config.yaml
dataset: "synthesized solo parts of chorales (CocoChorales)"
hop_length: 160
input: "mfcc"
win_length: 400
hidden_act: "gelu"
mlp_ratio: 4
layer_scale_init: 0.1
inner_norm: false
subsampling: 2
muon_scale: "match_rms_adamw"
momentum: 0.95
orthogonalizer: "newton_schulz_5"
lr_schedule: "cosine"
Rows from block 3, named by matrix and row number. Rows with one number belong to one neuron. Each number is 128 + 24 x the weight over its row's rms, rounded and kept within 0 to 255. All counts start at 0. After the name is the row's rms in percent of the matrix's.
# fc1: MLP up (model.blocks.3.mlp.fc1.weight, 512x128), inputs 64-127
# fc2: MLP down (model.blocks.3.mlp.fc2.weight, 128x512, transposed), outputs 64-127
fc1.243 102 [120 134 163 114 146 172 116 105  95 120  81 125 164 144 143 133 179 128 114 138 120 123 106 128  88 123 116 125 143 108 138 142 114 122 137 141 134 125 156 116 127 131 158 155 112 164 146 140 131 147 124 101 139  72 156 156 137  80  96 131 137 102 138 109]
fc1.244 091 [107 113 109 109 131 145 121  95 157  90 114  79 107  87 135 123 148 151 116 144  98 106 124 143 142 103 157 146  90 162 105 160 115 122 163  96 102 151 103  67 148 133 105 131 110 120 101 125 155  96 122 117 151 112 152  79 146 127 106  98 111 122  99 131]
fc1.245 090 [ 72 100 116 152 105 126 164 122  98 107 122 106 134 125 105 151 101 114 158 128 179 112 113 144 139 132 146 148 153 104 136 165 126 115 166 181 107 128 146 135 122 120 163 119 130 136 115 134  99 132 153 141  97 148 156 178 163 124 161 129 127  81 114  88]
fc1.246 089 [123 150 147 116 115  78 158 119 120 140 141 125 113 117 152 168 103 154 119 121 108 121 128 137 133 116 202 181 123 115 143 153 158 129 122 138 141  74 131 150 170 119 154 130 122 162  96 115 153 116 102 146 153 123 108 166 161 156 120 114 172  92  95 148]
fc1.247 095 [ 76 129 166 136  90 105 126 175 126 135 123 138 124 147 134 139 143  86 113 158 178 119 129 154 172 128  74 117 118  93 142 143 157 137 154 132 158 118 108 125 118 120 134 101 109 148 152  57 126  96  86 123 116 121 160 138 155 152 132 164 156  99  99 147]
fc1.248 113 [101 122 118 106 134 106 138 133 104 132 176 149 105  98 123 137 108 137  96 159 123 119 134  93 125  98 132 142 168 131 106 158 137  88 159 190 124 130 156 163 140 122 146 115 122 137  87 128 149 156 102 128 112 106 146 115 136 130 148  97 104 116 149 150]
fc1.249 100 [111 119 103  99 106  79 113 141 134 108 157 105 148  90 133  72 201  99 135 106 187 103  98 124 102 154 164 113 122 142 140 109 130 120 156 130 135 123 158 138 122 131 165 127 171 149 159 139 111 137 136 107 119 120 167 109 113 132 130 161 143 125 163 106]
fc1.250 105 [102 102 116  68 131 159 126 136 157 109 106 113  90 185 154 124 135 111 127 106 145 136 127 114 121 133 132 117 115 140 131 136 115 131 103  99 146 140 111 129 118 161 140 131 106 110 143  90 138 119  83 178 140 134 125 140 140  98 116 121 104 169 207 146]
fc1.251 107 [135 144 120 122 140 119 149 133 135 114 139 147 139 172 121 153 160 123 140 101 130 108 113  87 133 153 176 116 105 184 104 125 137 100 144  95  92 119 165 127 133 119 143 133 130 176  78 103 149 102 177 122 180 126 129 124 102 156 108 171 117 108 128 144]
fc1.252 104 [148 127 111 160 100  74 171 121  60 142 142 131 108 101 127  94 131 111  82 107 128 125 121 119 159 135 101 111 156 115 112 147 100 136 160 115 157 112  86 161 121 136 121 120 120 133 105  98 124 170 112  86 157 106 106 137 156 131  96 100  97 152 112 110]
fc1.253 104 [115 135  94 111 163  65 145 156 133  79 134 114 142 113 136 133  90 124 112 135 145 144 127 139 159 153 121 146 199 137 122 101 125 116 126 157 135 119 130 119 119 164 144 120 113 125 118 122 160 143 112 116 136 111 160 136 146 148 137 126 156 129 116 136]
fc1.254 096 [113 166 122 141 104 113 107 127 147 122 136 120 126 153 131 116 138 111 113 139 100 104 126  94 114 169 148 113 151  97 161 141 128  85 111 140 146 113 123 168 128 138 175 123 102 119 130 114 102 152 121  86 135 126 117 119 154  86 173 134 129 156 171  95]
fc1.255 100 [178 158  88 134 141  74 162 128 170 138 157 133 108 146 107 111 117 142 148 163 144 111 120 144 146 133 115 115  82 107 143 165 141 113 156 141 103 139 177 125 140 124 105 165 122 108 145 143 134 116 171  45 144 112 134  73 117 135 122 128 124 124 100 115]
fc1.256 110 [112 136 130 161  98 132 152  79 154 113 130 125  95 152 129 138 145  99 109 124 126 107 168 161 121 199 120 137 134 103 161 114 155 116 159  95 143 130 164 124 154 136 118 154 117 146 159  99 114 122 155 131 137 151 111 120 143 120 126 130 151  98 173  95]
fc1.257 100 [131 129 120 149 184  67 119 112 159 106  96  97 136 107 141 130 115 118 110 126 145 143 104 154 158 168 120 126 103 147 125 143 136 145 105 156 114 112 128  88 120 139 121  79  86 128 166 167 181 109 140 130 161 140 135 111  95 164 146 107 142 110 130 131]
fc1.258 115 [185 115 113 125 130 152 118  92 152 117 145 155 174 186 153 136 140 122  69 157 144 136  80 132 135 108 127 128 130 163 118 143 127 134 153  93 111 143 152 203 164 104 166 115 132 101 110 111 148 104 140 101 123 147 132  87 138 131 170 123 108 140 170 127]
fc1.259 100 [121 130  95 105 120 122 159 117 139 111 166 121 123 171 116 135 146 122 137 158 127 149 110 127 124 128  90  92 116  87 136 116 127 152  95 152 131 124 105 121 145 157 106 160 102 102 118 117 137 123 115 113 112 120 147  86 104 161 116 120 146 108 127 182]
fc1.260 089 [145 161 124 136 184 167 108 160 147 115 162 179 142 100 142 132 119  86 135 152 149 137  98  99 150 145 147 124  95  66 165 173 136 128 121 138 117 141 124 148 120 104  91 107 142 158 118 124  96 170 119 133 103 128 134 152 129 122  92 143 117 151 105 109]
fc1.261 093 [125 157 103 119 136 116 127 142 107 143 128 155 138 131 164 152 106 142  96  92 152 134 113 124 138 130 119 120  99 166 104 148 153 151  94 104 144 118 105 121 110 142 122  98 138 136 125 116 155 124 114 128  95 124 143 110 104 111 146 136 120 154 101 158]
fc1.262 091 [147 141 129 114 109 139 133 107  95 138 140 102  78 138 118 128 110 146 100 182 132 115 134  89 129 168 118 111 107 152  99 109 109 120 120 137 116 181 108 161 137  73 126 111 180 140 154 121 111 135 144 101 145 136 128 104 123 142  91  95 161 126 197  88]
fc1.263 104 [118 184 119 132 123  98 128 175 154 104 130 185 147 119 121  79 119 105  87 104  95 110 104 135 136 115 162 188 133  82 150  98 146 144 160 153 113  85 144 157 155 131 117 117 157 112 132 157 116 126  92 107 153  79 117 123 121 119 110 118 129 144 107 148]
fc1.264 105 [ 65 148 155  73 143 150 153 109 144  79 107 153 162 115 136 142  90 101 160 147 133 135 105 125 123 190  79 137 111 119  91 136 110 129 134 143 130 127 141 132 104 115 150 147 146 152 121 136 137 115 135 110 136 101 108 100 121 161 129 136 129 114 107 138]
fc1.265 110 [ 88 103 159 130 125 138 131 153 151 132 111 112 116 115  92 100 131 139 180 165 128 148 108 118 101 144 142 153 106 116 127 146 117 136 170 102  91 123 131 130 107 138 109 144 130 129 117 110 140 175  87 177 148 129 123 115 120 128 114 137 116 107 164 133]
fc1.266 102 [137 148  85  83 142 175 143 119 127 107 112 101  98 145 142 146 107 129  86 155 135 146 143 132 158  91 147 178 152  84 147 142 153 140 158 125 129 128 183 105 129 140 110 128 132 172 158 120  94  61 144 157 128 101 166 108 116 128 128 140 142 149 146 139]
fc1.267 104 [194 134 167 125 155 104 120 127 133 154 126 129 138 126 178 125 107 146 134 128 132 106 122 102 158  73 136 162 121 142 161 137 134 118 135 138 169 142 105 111 174 138 124 118 119  95 106 101  46 137 119  98 108 175 134 130 138 109 154 128 130  87 159 159]
fc1.268 106 [ 97 127 107 138 104 129 136 101 156 112  67 145 111 110 147 152 117 103  97 118 134 132 126 116  98  76 162 110 102 127 146  86 146 148 130 145 121 178 124 147 119 159 120 172 185  99 113 142 155  99 151 114 145 112 153 137 125 150 122 147 172 121 165 149]
fc1.269 109 [168 136 151  83 143 108 187 134 138 124  98 119 133  99 157 123 163 157  99 113 116 100 123 136  96 130 106 141 108 120 106  93 133 146 117 110  90 128 113 123 140 189  79 142 150 128 126  86 174 111 118 142 129 104  84 114 129 123  87 140 141 133 110 158]
fc1.270 100 [108 151 180 124  96 133 126 117 123 145 163  99 122 141 162 106 186 127 123 148 136 145 136 117 126  98  89 108 143 161 133 146 106 108 125 133 109 113 148  95 150 127 136 111 121  91 149 106 120 117 128 153 104 123 156 133  91 121 142 139 117 165 171 110]
fc1.271 087 [117 136 154 144 123 164 140 103 104 154 146 124 106 118 119 154 134 169 106 140 105 145  96 143 149 139 139 124 115 130 142 171 151 135 126 119  59 112 127 130 138 149 115  98  91 128 149  88 168 114 137 143 125 155 129 112 113 144 145 128 148  71 150 129]
fc1.272 109 [133 144 139 117  89 159 128 147 121 136 122 172 113 110 113 138 151 134  93 150  90 119 123 159 124 135 105 164  89 103 147 170 134 165 130 127 116 100 170 116 163 121 153 141 153 141 141 151 141 140 176 116 159 139 106  85 123 142  86 128 107 131 119 133]
fc1.273 096 [146 161  93 157  84 100 121 122 109 129 111 106 165 138 144 107 116 153 140 138 136 129  92  95 122 125 170 167 141 172  98 139  96 138 117 148 133  97 150 138 129 123 159 127 162 101 186 160 104 157  95 150 133 119 166 132 108 166 139 134 139 118 129 128]
fc1.274 095 [126 150 143 169 114 111  62 124 134 145 123 118 108 158 146 142 113 170 131 169 135 127 144 104 150 129 121 160  92 122 123 127  95 154 152 137 134 135 120 107 130 134 138 158 118  98  91 109 132  84 120 135 124  58 136 126 134  99 102 115 144  94 128 148]
fc1.275 089 [159 147 104 150 124 114 160 138 127 120 154  94 140 129 183 176 141 118 134  76 163 136 141 107 161 119 113 101 143 160 107 129 168 134 117 134 100 152 102 104 143 121  99 100 125 138 115 168 102  71 127 146 162  98 151 136 103  92 117 105 129  98 165  98]
fc1.276 093 [112 108 161 192 135  96 180 131 129 141 126 107 184  84 149 113 136 129 100 125 120  78  89 105 141 121 115 116 162 132  87 129 107 167 130 122 140 129 163  98 149 164 113 176 104 148 111 105 111 138 157 122 129 113 141 128 111  99 144  83 138  86 119 137]
fc1.277 105 [135 146  81 158  99 108 121 142 144 162 129 101 156 117 104 142 154 141 118 109  83 160 122 128 125 125 122 156 113 115  92 108 130 142 157  85 125  74 173 161 152 112 172 120 118 150 160 137 105 114 112 125 120 114  91 183  98 170 162 120 121 102 130 143]
fc1.278 091 [137 147 167 153 121 107 154 138  87  99 116  98 118 123  85 132 128 103  92 106 111 156 160 118 126 125  92 120 170 134 149 194 123 144  99 114 139 136  94 165 140 118 109 142 130 102 161 142 144 141 163 152 160 109 165 139 174  92 141 126 122 123 146 137]
fc1.279 102 [145 119 139 140 107 125 135 137 103 118 116 119 133 159  92 121 108 124 148 117 130 154 136 142 177 130 144 127 103 152 107 142 134  97  83 133  96 116 115 160 174 148 155 140 109 170 140 148 115 146 136  72 154 180 106 122 104 150 150 161 155  99 158 137]
fc1.280 109 [166  75 161 123 145 120 102 130 173 150 119 139 151 121 123 135 145 144 126  96 107  91 121  81 144 133 120 114 119 122 129 147 136 151 100 116 145 103 144 158 116 145 103 140 127  54 124  98 108 161 129 137 177 123 132 140 131 103 135 132 112 122 141 170]
fc1.281 106 [150 149 155 154 142 120 103 111  75 120 160 164 138 113 120 147 129 123 148 124 127 221 128 106 189 115 179 139 143 138 130 108 126 102 116 132 132 137 148 115 157 142 117 125  81  96 128 123 147 136 113 147 124 129 166 141 139 161 165  82 153 135 126 107]
fc1.282 094 [153 123 115 133 103 106 122 142 141  84 142 144  99 112 134 133 126 104 139 142 162 137 178 133 151 143 109 127 142 150 113 153 134 126 126 109  93  72 127 128 139 149 132 124 105 143  27 163 125 142 120  98 138 128 125 132 151 125 160  89 135  78 146  67]
fc1.283 090 [145 147 146  87 119  97 131 106 135 184 109 173 167 132 114 174 131 134 128 182 179 124 151 151 123 126 128 111 100 108 156 173 136 142 133 128 128 128  64 150 141 176 162 133 153 164 154 122 126 126  91 117 119 142 125 141 134 155 137 104  96 122 132 113]
fc1.284 106 [122 142 108 152 143 128  81 152 108 141 128 138 150 135 149 140 140 122 110  96 146 101 106 111 149 202 104 175 142 125 120 116 149  89 160 120 128 101 196 115 101 106 144 120 175 119 169 134 119 109 114 125 159 135 109 125 145 148 101 114 150 112 117 121]
fc1.285 100 [ 91  98 108  79 129 112 175 153 146 110 150 135 116 121 139 154 131 141 132 123 136 121 122 130  89 117 194 156 148 137 107 138 137 127 120 107  75 113 133 131 161  92 150 112 104 144 180 108 123 175 125 159 116 126 154  95  97 149 133  90 114 169 150 104]
fc1.286 108 [133 160 148 144 153 136 122 109 145 144 114 136  92 122 107 177 141 128 114 109  98 140 135 125 125 149 136 103  85 180 169 117 110 107 116 137 111 118 170 125 113 141  96 125 137 136 130 119 169 160 146  97 115 143 139 147 103 150 149 161 133 101 132 108]
fc1.287 104 [130 132 133  69 147 163 133 126 140 109 147 129 145 189 114 111  97 115  88  83 137 123 110 124 102 106 112 131 122 166  97 115 111 147 141 153 132 108 182 146 135 155 105 140 130 146  75  97 171 160 147 196  89 128 117 118 180 149 111 160 139  98 142 134]
fc1.288 104 [124 121 150 104 108 151 115 121 138 164 120 120 115 161 100 113 144  91 117 151  99 148 102 164 170 160  90  78 154 145 129 147  99 137 183 165 122 151 112 121 138 123 137 135 128 103 157 101 181 123  93 116 116 127 103 135  80 149 110 148 117 127 139 116]
fc1.289 099 [140 112 115 133 128 142 132 129 137 136 133 126 115 139 111 135  76  77 107 158  52 137 106 103 128 137 139 161 122 122 101 122 140 139 195 102 135 106 145  89 186 121 153 113 177 110 132 110 153  87 155 122  75 100 144 103 100 121 114 113 113 121 113 105]
fc1.290 101 [147 132 154 117 137 118 121 125 139 134 118 106 114 145 139  90 141 135 136 173 125 131  98 166  74 135 156 150 125 147  95 108 165  79 162 110 131 133 159 106 137 153 144 116 132 138 121 110 105 158 108  99 137 148 147 124 101 168 116 112 127 124 110 112]
fc1.291 110 [133 129 146 159 132 100 117 146 120 107 126 102 153 115 151 115 129 151 162 111 103 133  95 130  82 150 117 103 165 111  67 114 146 155 147 120  83 147 144 158 130 157 131 135 115 103 115  91 124 151  58 150 121 136 140 110 151 109 119 114 142 142 175 158]
fc1.292 104 [108 116 140 157  99  83 160 113 125 111 123 143 111 126 120 136  75 124 114 106 163 128 128 138 100 176 118  90 118 173 122 118  97 157  81 115 135 122 156 135 110 106 143 158 111 126 119 112  99 183 152 154 148 125 147 134 144 162 127 139 126 121 125 141]
fc1.293 102 [141 127 158 138 139 163 124 134 129 133 152  91 145  88 145  93  96  84 139  99 145 138 124 131 135 106 116  75 116 113 128 151 134 139 110 149 118 112 105 122 136  93 138 114 133  93 116 118 141 153 145 125 184 145 150 154 123 155 115  83 127 126 112 129]
fc1.294 115 [140 141 177 105 116 144 145 144  99 115 156 169 125 128  90 131 150 168 118 119 157 110 138 134 139 119 113 146 131 123 158 157 182 161 117 142 148 106 115 123 125 131 100 173 103 134 145 174 115 126 130 172  98  86 113 105 120  90 134  75 150 131 153 109]
fc2.243 105 [108 126 129 108 120 106 156 152 168 155 146 153 103 116 143  92 117 116 110 156 100 141 107  99 123 114  70 118 119 116 119 115 132 125 104 115  69 116 157 128 117  91 141 128 132 146 104 131 124  46 112 104 128 126 125 107 126 141 117 147 113 139 156 148]
fc2.244 096 [141 135 148 163 105 162 147 141 151  96 162 133 147 122  96 142 106  93  86 132 156 122 129  89 121 109 160 126  91  89 114 171  82  88 160 130 132 124 159 122 153 120 132 115 104 135 139 109 134 139 131  77 120 100 144 127 145 197 158 159 133 147 131 112]
fc2.245 098 [125 167 114 144 140 107 128 160 135 103 128  59 114 149 115 109 166 113 112 172 154 128 124 144 126 117 111 147 139  73 121  93 121  83 166 110  87 134 141 142 125 122 113  97 139 166 147 194 153 155 141 134 164 113 154 136  80 125 118 122 143 140 127  93]
fc2.246 091 [ 99  89  73  58 165 131 125 146 119 161 123 136 120 145 147 124 116 111 151 141 141 108 142 108 163 129 145 175 157 107 130 150 143  93 124 183 112 128 144 126 125 154 104 129 133 141 135 108 165 103 138  91 104  95  99 164  76 132 126 129 156 154 101 137]
fc2.247 099 [ 89  97 122 178  73 129 106 112 162 184 145 109 131 125 164 125 126 128 117 134 129  98 167 130 111  89 185 113 150 149 163  91 125  83 134 143  96  88 122  82 126 118 157 132 100  91 107 136 159 138 118 135 128 120 135 161 107 129 124 144  98 103 118 140]
fc2.248 107 [219  97  87 128 124 119  91 114 154 131  94 104 114 145 113 105 115 157 115  74 126 116  74 151 111 108 134  77  91 138 108  83 112 120 117 142 145 136 122 148 129 132 118 146 128 119 113 144 127 138 145 129 127 102 136 162 118 122 124 121 129 169 110 149]
fc2.249 106 [143 119 118 107 137 105 119 134 154 133 137 157 146 143 119 104  90  87 159 145 155 152 144 138 120  84  53 144 126 150 149 131 146 130 126 149 134  99 147 140 124 111  77 119  92 153  82 138 150 126 136 150 147 147 158 122 167 168 111 183 103 147 109 152]
fc2.250 102 [106 134 121 159 133  97 172  96 132 121 126 142 116 124 126 175 129 107 152 132 114 123 107 138 172 123 140 113 133  98 119 136 124 174 131 141 131 108 139 127  80 170 119 104 125 119  85 137 134  86 102 156 137 130 125  54 131 131 108  73 145  98 138 145]
fc2.251 107 [127 190 127 130 124 134 127 137  91 154 114 160 153 130 104 136 121 147 122 123 114 168 147 105 151  66 117  91 149 119 144  80 145 133 109 120 119  92 176 127 120 133 147  62 108 116 115 148  84  79 108 131 105 172 140 113 143 116 138 123 180 171 144 128]
fc2.252 097 [144 133 126 162 111 137 139 108  75 108 109 115 130  97 151  89 122 117 113 156 147  87 112 111 147 171 143 113 100 142 147 136 114 120 123  80 134 125  99 107 163 135 118 132 130 139 144 151 139 126 143 135 155 113  88 136 153 112 106  75 158 117 156  94]
fc2.253 097 [133 158 109  75  67 120 202 114 101 102  99 119 118 175 122 133 108 102 119 115 120 135  71 116 148 126 181  76 123 133 143 117  98 130 155 114 114 123 131 113 126  96 111 118 127 119 142 164  83 131 144 138 125 128 145 132 123  92 112 177 128 139 126 114]
fc2.254 096 [118 138 113 124 113 150 154 127 125 122  99 104 109  87 121 107 136 129 133  95 115  98 150  66 141 112  70 122 128 109  66 132 128 133 165 150  83 149 142  93 165 141 153 112  99 142  90 135 163  88 120 120 121 109 161 137 175 145 142 170 107 107 136 109]
fc2.255 095 [149 110  86 146 118  91 136 111 145 110 134 125 121 151 106  61 148 122 169  65 145  96 138 122 151 125  83 101 159 118 132 102  93 135 115 127 103 113 138 110 127 140 148 105 120 139 120 109 113 136 151 157 120 153 116 132 168 142 135 125 122 143 129 150]
fc2.256 104 [ 84 129 169 131  70  96 105 108 151  85  86 143 124 162 161 130 134 113 138 137 135 100 161 137 146 106 151 119 135 148 137 128 153 143 168 186 134 141 123 120 141  86 137 136 103 163  97 111 121 149  82 151 128  90 125 141 100 136 152 108 139 114 100 143]
fc2.257 100 [136 111 102 104 105 115 126 124 135 117 138 117 127  72 144 130 135 162 132 150 176 116 124 127 101 115 153 105 106 138 123 125 130 105 170 178 119 150 116 122 105 155 100 118 128 100 102 147 121 134 100 150 152 168 143 121 108 134 202 101 108 105 152  80]
fc2.258 101 [102 179 132 128 156 147 138 117 115 133  94 173 175 133 187 100 100 127 117 100 102 128 113 116 129 117 117 123 134 138 151 129 155 137 158 178 142 157  88 131 146 123 137 116 145 138 105 112 139 110 149 135 145 134 192 101 127 145  93 129 133 146 105 122]
fc2.259 097 [178  81 107 139  99 112 118 149 106 132 151 145 104 138  91 120 118 129 130 102 151 149 133 100  92 140 159  44 169 138 170 120 169 108 135  83 107  97 151  72 146 145 119 107 139 136 105 129 105 137 110 129 118 137 135 119 126 109 125 136 168 143 170 144]
fc2.260 097 [159 151 103 162 132 169 146 151 127 137 155 162 167 102  85  78 162 123 145 105 118  90 123 125 141 157 122 120 116 128 105 124 138 118 111 169 117 106  80 133 134 190 111 143 105  94 137 146 137 136 119 132 115 158 105 159 110 104 147 114 110 107 135 144]
fc2.261 098 [132 145 140 111 122 129 119 145 140 123 130 166 116 107 170 115 139 184 150 150 114 163 124 154 138 123 134 159 101 107 121 113 137 135 161 105 152 117  94 104 122 119 107 165 158 124 138 142 131 142 127 161 119 140 140 135 123 156 142  71 141 100 164 143]
fc2.262 102 [138 111 140 139 151 114 159 130 127 103 116 121 127 134 117 148 143 126 128  84 171 123 154 115  99 134 167 130 175  86 123 120 137 147 128 154 158 129 123 117 134 110 137 152 169 170 143 160  98  92 180 140 153  76 129 136 134 157 112  78 159 105 139  96]
fc2.263 100 [138 102 117 194 141 131 105 139 105 131 167 108 152 122 139  99 174 136 118 152 157 119 121 104 143 116  90 148  68 133 107 142  80 145 159 155 132 161 160 119 143 144 118 139  82 108 130  86 120 131 115 144 124 121 128 147 131 135 197 126 145  90 137  96]
fc2.264 099 [141 163 185 173 104 143 170 127 120 127 113 128 125 110 161 119 164 115 136 113 112  98 131 130 125 134 129 134 132 150  97  88 138 169 100 110 131 102  97  91  94 124 115  95 118  83 138 108 122  94 137 161 104 147 132 130 120 133 127 157 155 131 113 140]
fc2.265 107 [122 120 140 134 151 103 116 131 202 107 145 154 139 132 117  75 129 158 143 100 148 109 128 125 165 126  97 175 106  93 133 149 131 113 101 130  96 169 115 119 119 148 130 132 127 157 150 161 112 145  93 122 154 127 136 145 133 115 138 121 118 139 108 168]
fc2.266 103 [141 122 127 134  88 134 132 108  80 144 162 114 108 143 104  94 132 149  27 126 106 118 146 114 159 114 122 135 129 119 145 151 107  96  98  96 121 126 142 136 133 104 134 128 122 111 130  79 108  89 135 152 119 125 156 182 105 162 127 103 115  98 119 127]
fc2.267 104 [106 106 133 139 114 133 137 131 183 148 136 119 122  93 130 163 156 144 167 111  93 175 129 141 135 174 149 160 134 156 139 112 154 150 118 114 119 151  86 123 133  72 131 143 179 123 115 159 155 154 118 128 145 135  97 178 104 159 101 113 175 137 132 130]
fc2.268 111 [132 143 137 105 110 110 118 158 132 152 135 130  90 118 152  88 181 154 118 152 130 126 102 120 111  87  86 109 172 113 127 154 139 120 175 148 105 143 107 151 137 107 123 153 150 143 133  99 117 123 150 112 154 110 100 155 115 126 138  80 131  83 126 146]
fc2.269 098 [128 146 124 146 140 136 121 138 162 133  88 151 127 148 147 131 145 126 125  68 147 184 146 135 105 145 183 134 107 160 126 139 144 149  92 159 112 129 142 111 147 122 104 126 142 129 127 122 132 135 149  74 146 151 152  81 107 108 183 136 147 120 158 162]
fc2.270 098 [149 116 160 125 121 137 113 132 124 119 111 126 135 117 162 155  91 132 174 140 111 120 159 119 118 135 127  85 128 145 137 125  61 143  88  95 104 180  99 108 154 120 124 142 162 133  74 148 111 131 161 104 133 126 118 121 160 107 155 158 145 131 161 120]
fc2.271 101 [123 122 157 138 122  91 143 130 174 121 136 174 125 130 120  97 141  91 110 139  98 122 157 127 117 125 141 107 117 115 116 120 190  99 145 122 127 129 154  67 159 136 119  90  65 119 114 127 127 148  89  94 142 125 144 142  90 118 147 140  94 128 128 115]
fc2.272 098 [ 93 175 168  97 148 150  82  96 166 119 123 115 118  71  94 112  89 131 110 153 121 114 179 154 151 118 135 146 120 132 151 100 131 114 123 134 131 114 138 132 149 160 110 136 119 150  82 119 131 116  95 134 119 163 103 160 115 120 120 115 132 102 126 127]
fc2.273 099 [130 114  81 124 145 102 154 148 126 121 117 162 129 151 146 117 127 101 127 114 131 127 169  94 119  98 104 116 148 115 134 153 106  97 154 118 145 121 147 118 140 142 190 121  69 134  75  63 127 143 106 140  96 127 131 127 135 180 118 126 136 115 107 108]
fc2.274 096 [114 185 118 104 106 111 111 128 152 171 118 123  96 156 130 114 129 132 137  74 150 112 104 101 153 162 100 109 160 122 162 122 151 107 103  83 157 127  97 145 122 147 109 160 171 138 179 100 138 131 141 143 122 121 152 166 114 103 132 162 115 105 147 111]
fc2.275 088 [105 129 141 112 134 121 117 131 160 151 119 127  97 147 125 159 119 124 148 147 116 135  96 130 101  96 128 152 129 136 134  69 159 104 119 106 170 159 140 129 121  97 145 118 163 123 142 134 103 104 158 147 162 161 124 114 112 143  97 127  94 164 134 116]
fc2.276 103 [ 90 105 104 119 144 114 168 106 130 108 127 131 127 121 115 112 144 144 131 126 138 133  92 158 126 116 129 183 120 109 136 122 132  56 114 184 154 125 154  94 131 156 110 127 164 125 135 120 159  86 105 121 119 104 126  97 138 110 126 100 139 124 142 161]
fc2.277 100 [103 129 100 113 143 104 100 164 145 153 104 131 153 145  92 123 157 139 135 146 156 117 133 118 128 133 101 108 148 151 142 170 136 142  95 118 186 137 127 111 152 129  96 104 118 135 165 105 145 148  75 156 158 135  86 122 123 172 109 146 143 146 150 120]
fc2.278 094 [129 118 146  73 161  84 134 138 160 165 154 125 139 161 126 145 120  96 150 131 121  92 119  99 144 176 151 137  88 131 116 113 124 123 153 170 104  87 139 116  92 138 119 122 172 153 117 141  95 100 135  92 130 122 123  90 125 126 144  87 109 133 136 127]
fc2.279 088 [116 148 142  88 157  81  90 118 150 104 156 157 139  92 123 116  77 147 102 114 109 161 120 126 118 138 158 149 111 108  99 134 142 135 152 144 107 120 107 119 161 126 129 122 142 145 162 141 135 128 132 119 104 148 118 154 104 112  85 117 143 119  70 158]
fc2.280 108 [ 86 149 115  71 193  89 128 140 128 116  75 151  99 114 106 144 138 126 126 154 100 130 155 166  81 138 132 162 168 140 155 138 195 131 132 114 121 118 102 120 113 127 151 112 127 124 137 136 136 156 115 126  72 156 116 122 138 145 112 178 108 107 152 127]
fc2.281 105 [104 131 133 116 139 128 154 122  60 162 123 136 138 135 157 133 126 110 174 158 135 103  83 121 124 177 118  91 123 107  90 122  97 103  82 105 143 132 135 145  92 113 123 142 161 130  96 131 139 151 147  94 117 131 133 141 152 113 106  89 131 126 144 112]
fc2.282 103 [101 127 158 177 110  67 126 127 121 141 117 141 121 155 128 145  71  72 119 109 106 121  96 142  87 154  89  97 135 170 126 118 144 103 148 150 126 150 124 142 178 155 146  98 102 148 130  93 123 137 124 167 143 135 168 140 125  83 156 104 137 116 141 101]
fc2.283 101 [163 128  95 103 120 135 130  99 129 131  91 158 147 159 134 139 115 152 128 115 120 135 144 171 101 145 121 101 115 109 104 139 126 138 149 119  76 158  94 148 112 144 118 124  96 121 134 108 137  86 125  97 108 148 134  56 172  96 113 156 136 150 130  98]
fc2.284 097 [110  89 177  72 111 113 119 173 135 118 128 131 109 130 100 134  94 125 144 127 119  76 129 122 161 119 136 123 135 118 141 162 134 141 130 109 124 118 143  92 123 103 105 154 130 128  90 123 111 175 118 112  99 158 100 143 175 140 128 128 130 127 176 121]
fc2.285 100 [122  95 161 117 153 134 108 128  85 137 191 149 152 123 114 137  84  95 117 125 141  99 122 102 133 115  63 140 126 152 127 116 102  99 104 105 105 124 145 129 174 123 138 130 126 116 123 145 166 122 149 129 154 150 127 122 165 185 114 123 117 111 123 146]
fc2.286 108 [137  91  87 129 101 114  88 115 143 151 180 128 113 157 110 137 134 105 148 128 166 143 172 144 162 125 126 157 127 119 118 134 121 133 173 136 138  80 111 177 146 120 108 127  77 121 104 104  97 107 146 107 119 141 122  97 130 131 119 136 103 120 116  90]
fc2.287 108 [133 103 129 137 121 168 132 129 141 106 110  97 115 145 151 118 131 171 142 155 127 157 163 148 146  86 146 124 115  92 121 144 124 131 145 106 133 141 143 131 109  97  66 144 151 146 141 113  95 167 108 113 114 124 158 174 119 149 121 175 104 137 126 126]
fc2.288 109 [136 140 153 146  74  95 123 161 163 162 124 103 133  79 115  95 143 161 172 106 119 124 134 117 146 128 159 133 152 145  98 164 168 156  78 101 123 105  97 138 148 122 100 113 112 130 100 174 125 117 144 103 130 141  94 150 131 132 148 119 119 149 101 113]
fc2.289 103 [169 111 167 114 103 175 128 142 157 143  98  94  89  92 119 127 133 124 155 149 119 123 138 138 135 110 167  81 142  93 154 149 103 162  91  91 118 124 124  76 163 132 124 119  87 161 117  98 118 153 119 102 186 115 114 118 135  82  96 103 149 113 138 113]
fc2.290 104 [105 139 169 158 143 121 113 154 146 144 128 119 140 141 106 141 111 100 126  95 123 100 137 118 109 140 146 205 144 117 150 128 150 144 142 119 143  74  88 143 126 122 158 150 113 174 122 195 106 123  90  91 133 101 114 128 155 144 124 119 139 152 152  92]
fc2.291 109 [160 172 130 103 150 133  88  88 138 120 196 128 122 141 145 163 148 143 141 144 113 123 137 147 117 173 121  93 124 167 123 158 110 101 123 123 135 152 113 140 154 147 144 111 134 126 173 162 135 159 117 143 153  75 116  64 131 111 118 137 139 105 154 120]
fc2.292 114 [163 136  78 126 134 161 169  95 158 110 155 132 110 129 104 133 157 112 167 161 128 188 170 124  92 158 109 122  98 149 117 132 142 133 125 160 158 121 158 131 162 135 130 102 134 119 128 140 129 138 123  79 113 147 158 188 147 142 122 126 121 120  97 135]
fc2.293 110 [174 122 106 134  86 153 131  97 103 136 121 107 143 113 131 169 109 112 118 156 198 137  85 133 121 131 126  71 127 141 127 120 167 123 168 105 146 103 137 156 150 126 142 110  66 158 128 101 169 109 119 115 119 118 125 127 163 177 128 146  87 114 139 160]
fc2.294 106 [125 127 118  78 169  97 134 116 113 140  92 138 112 150 124 135 124 133 106 137 124 108 142 159 171 144 127 121 119 151 137 116 146  82 103  86 110 162 129 104  72 163  97 109  85 115  98  92  93 126 119 167 125 143 152 111 140  94 148  86 105 136 147 128]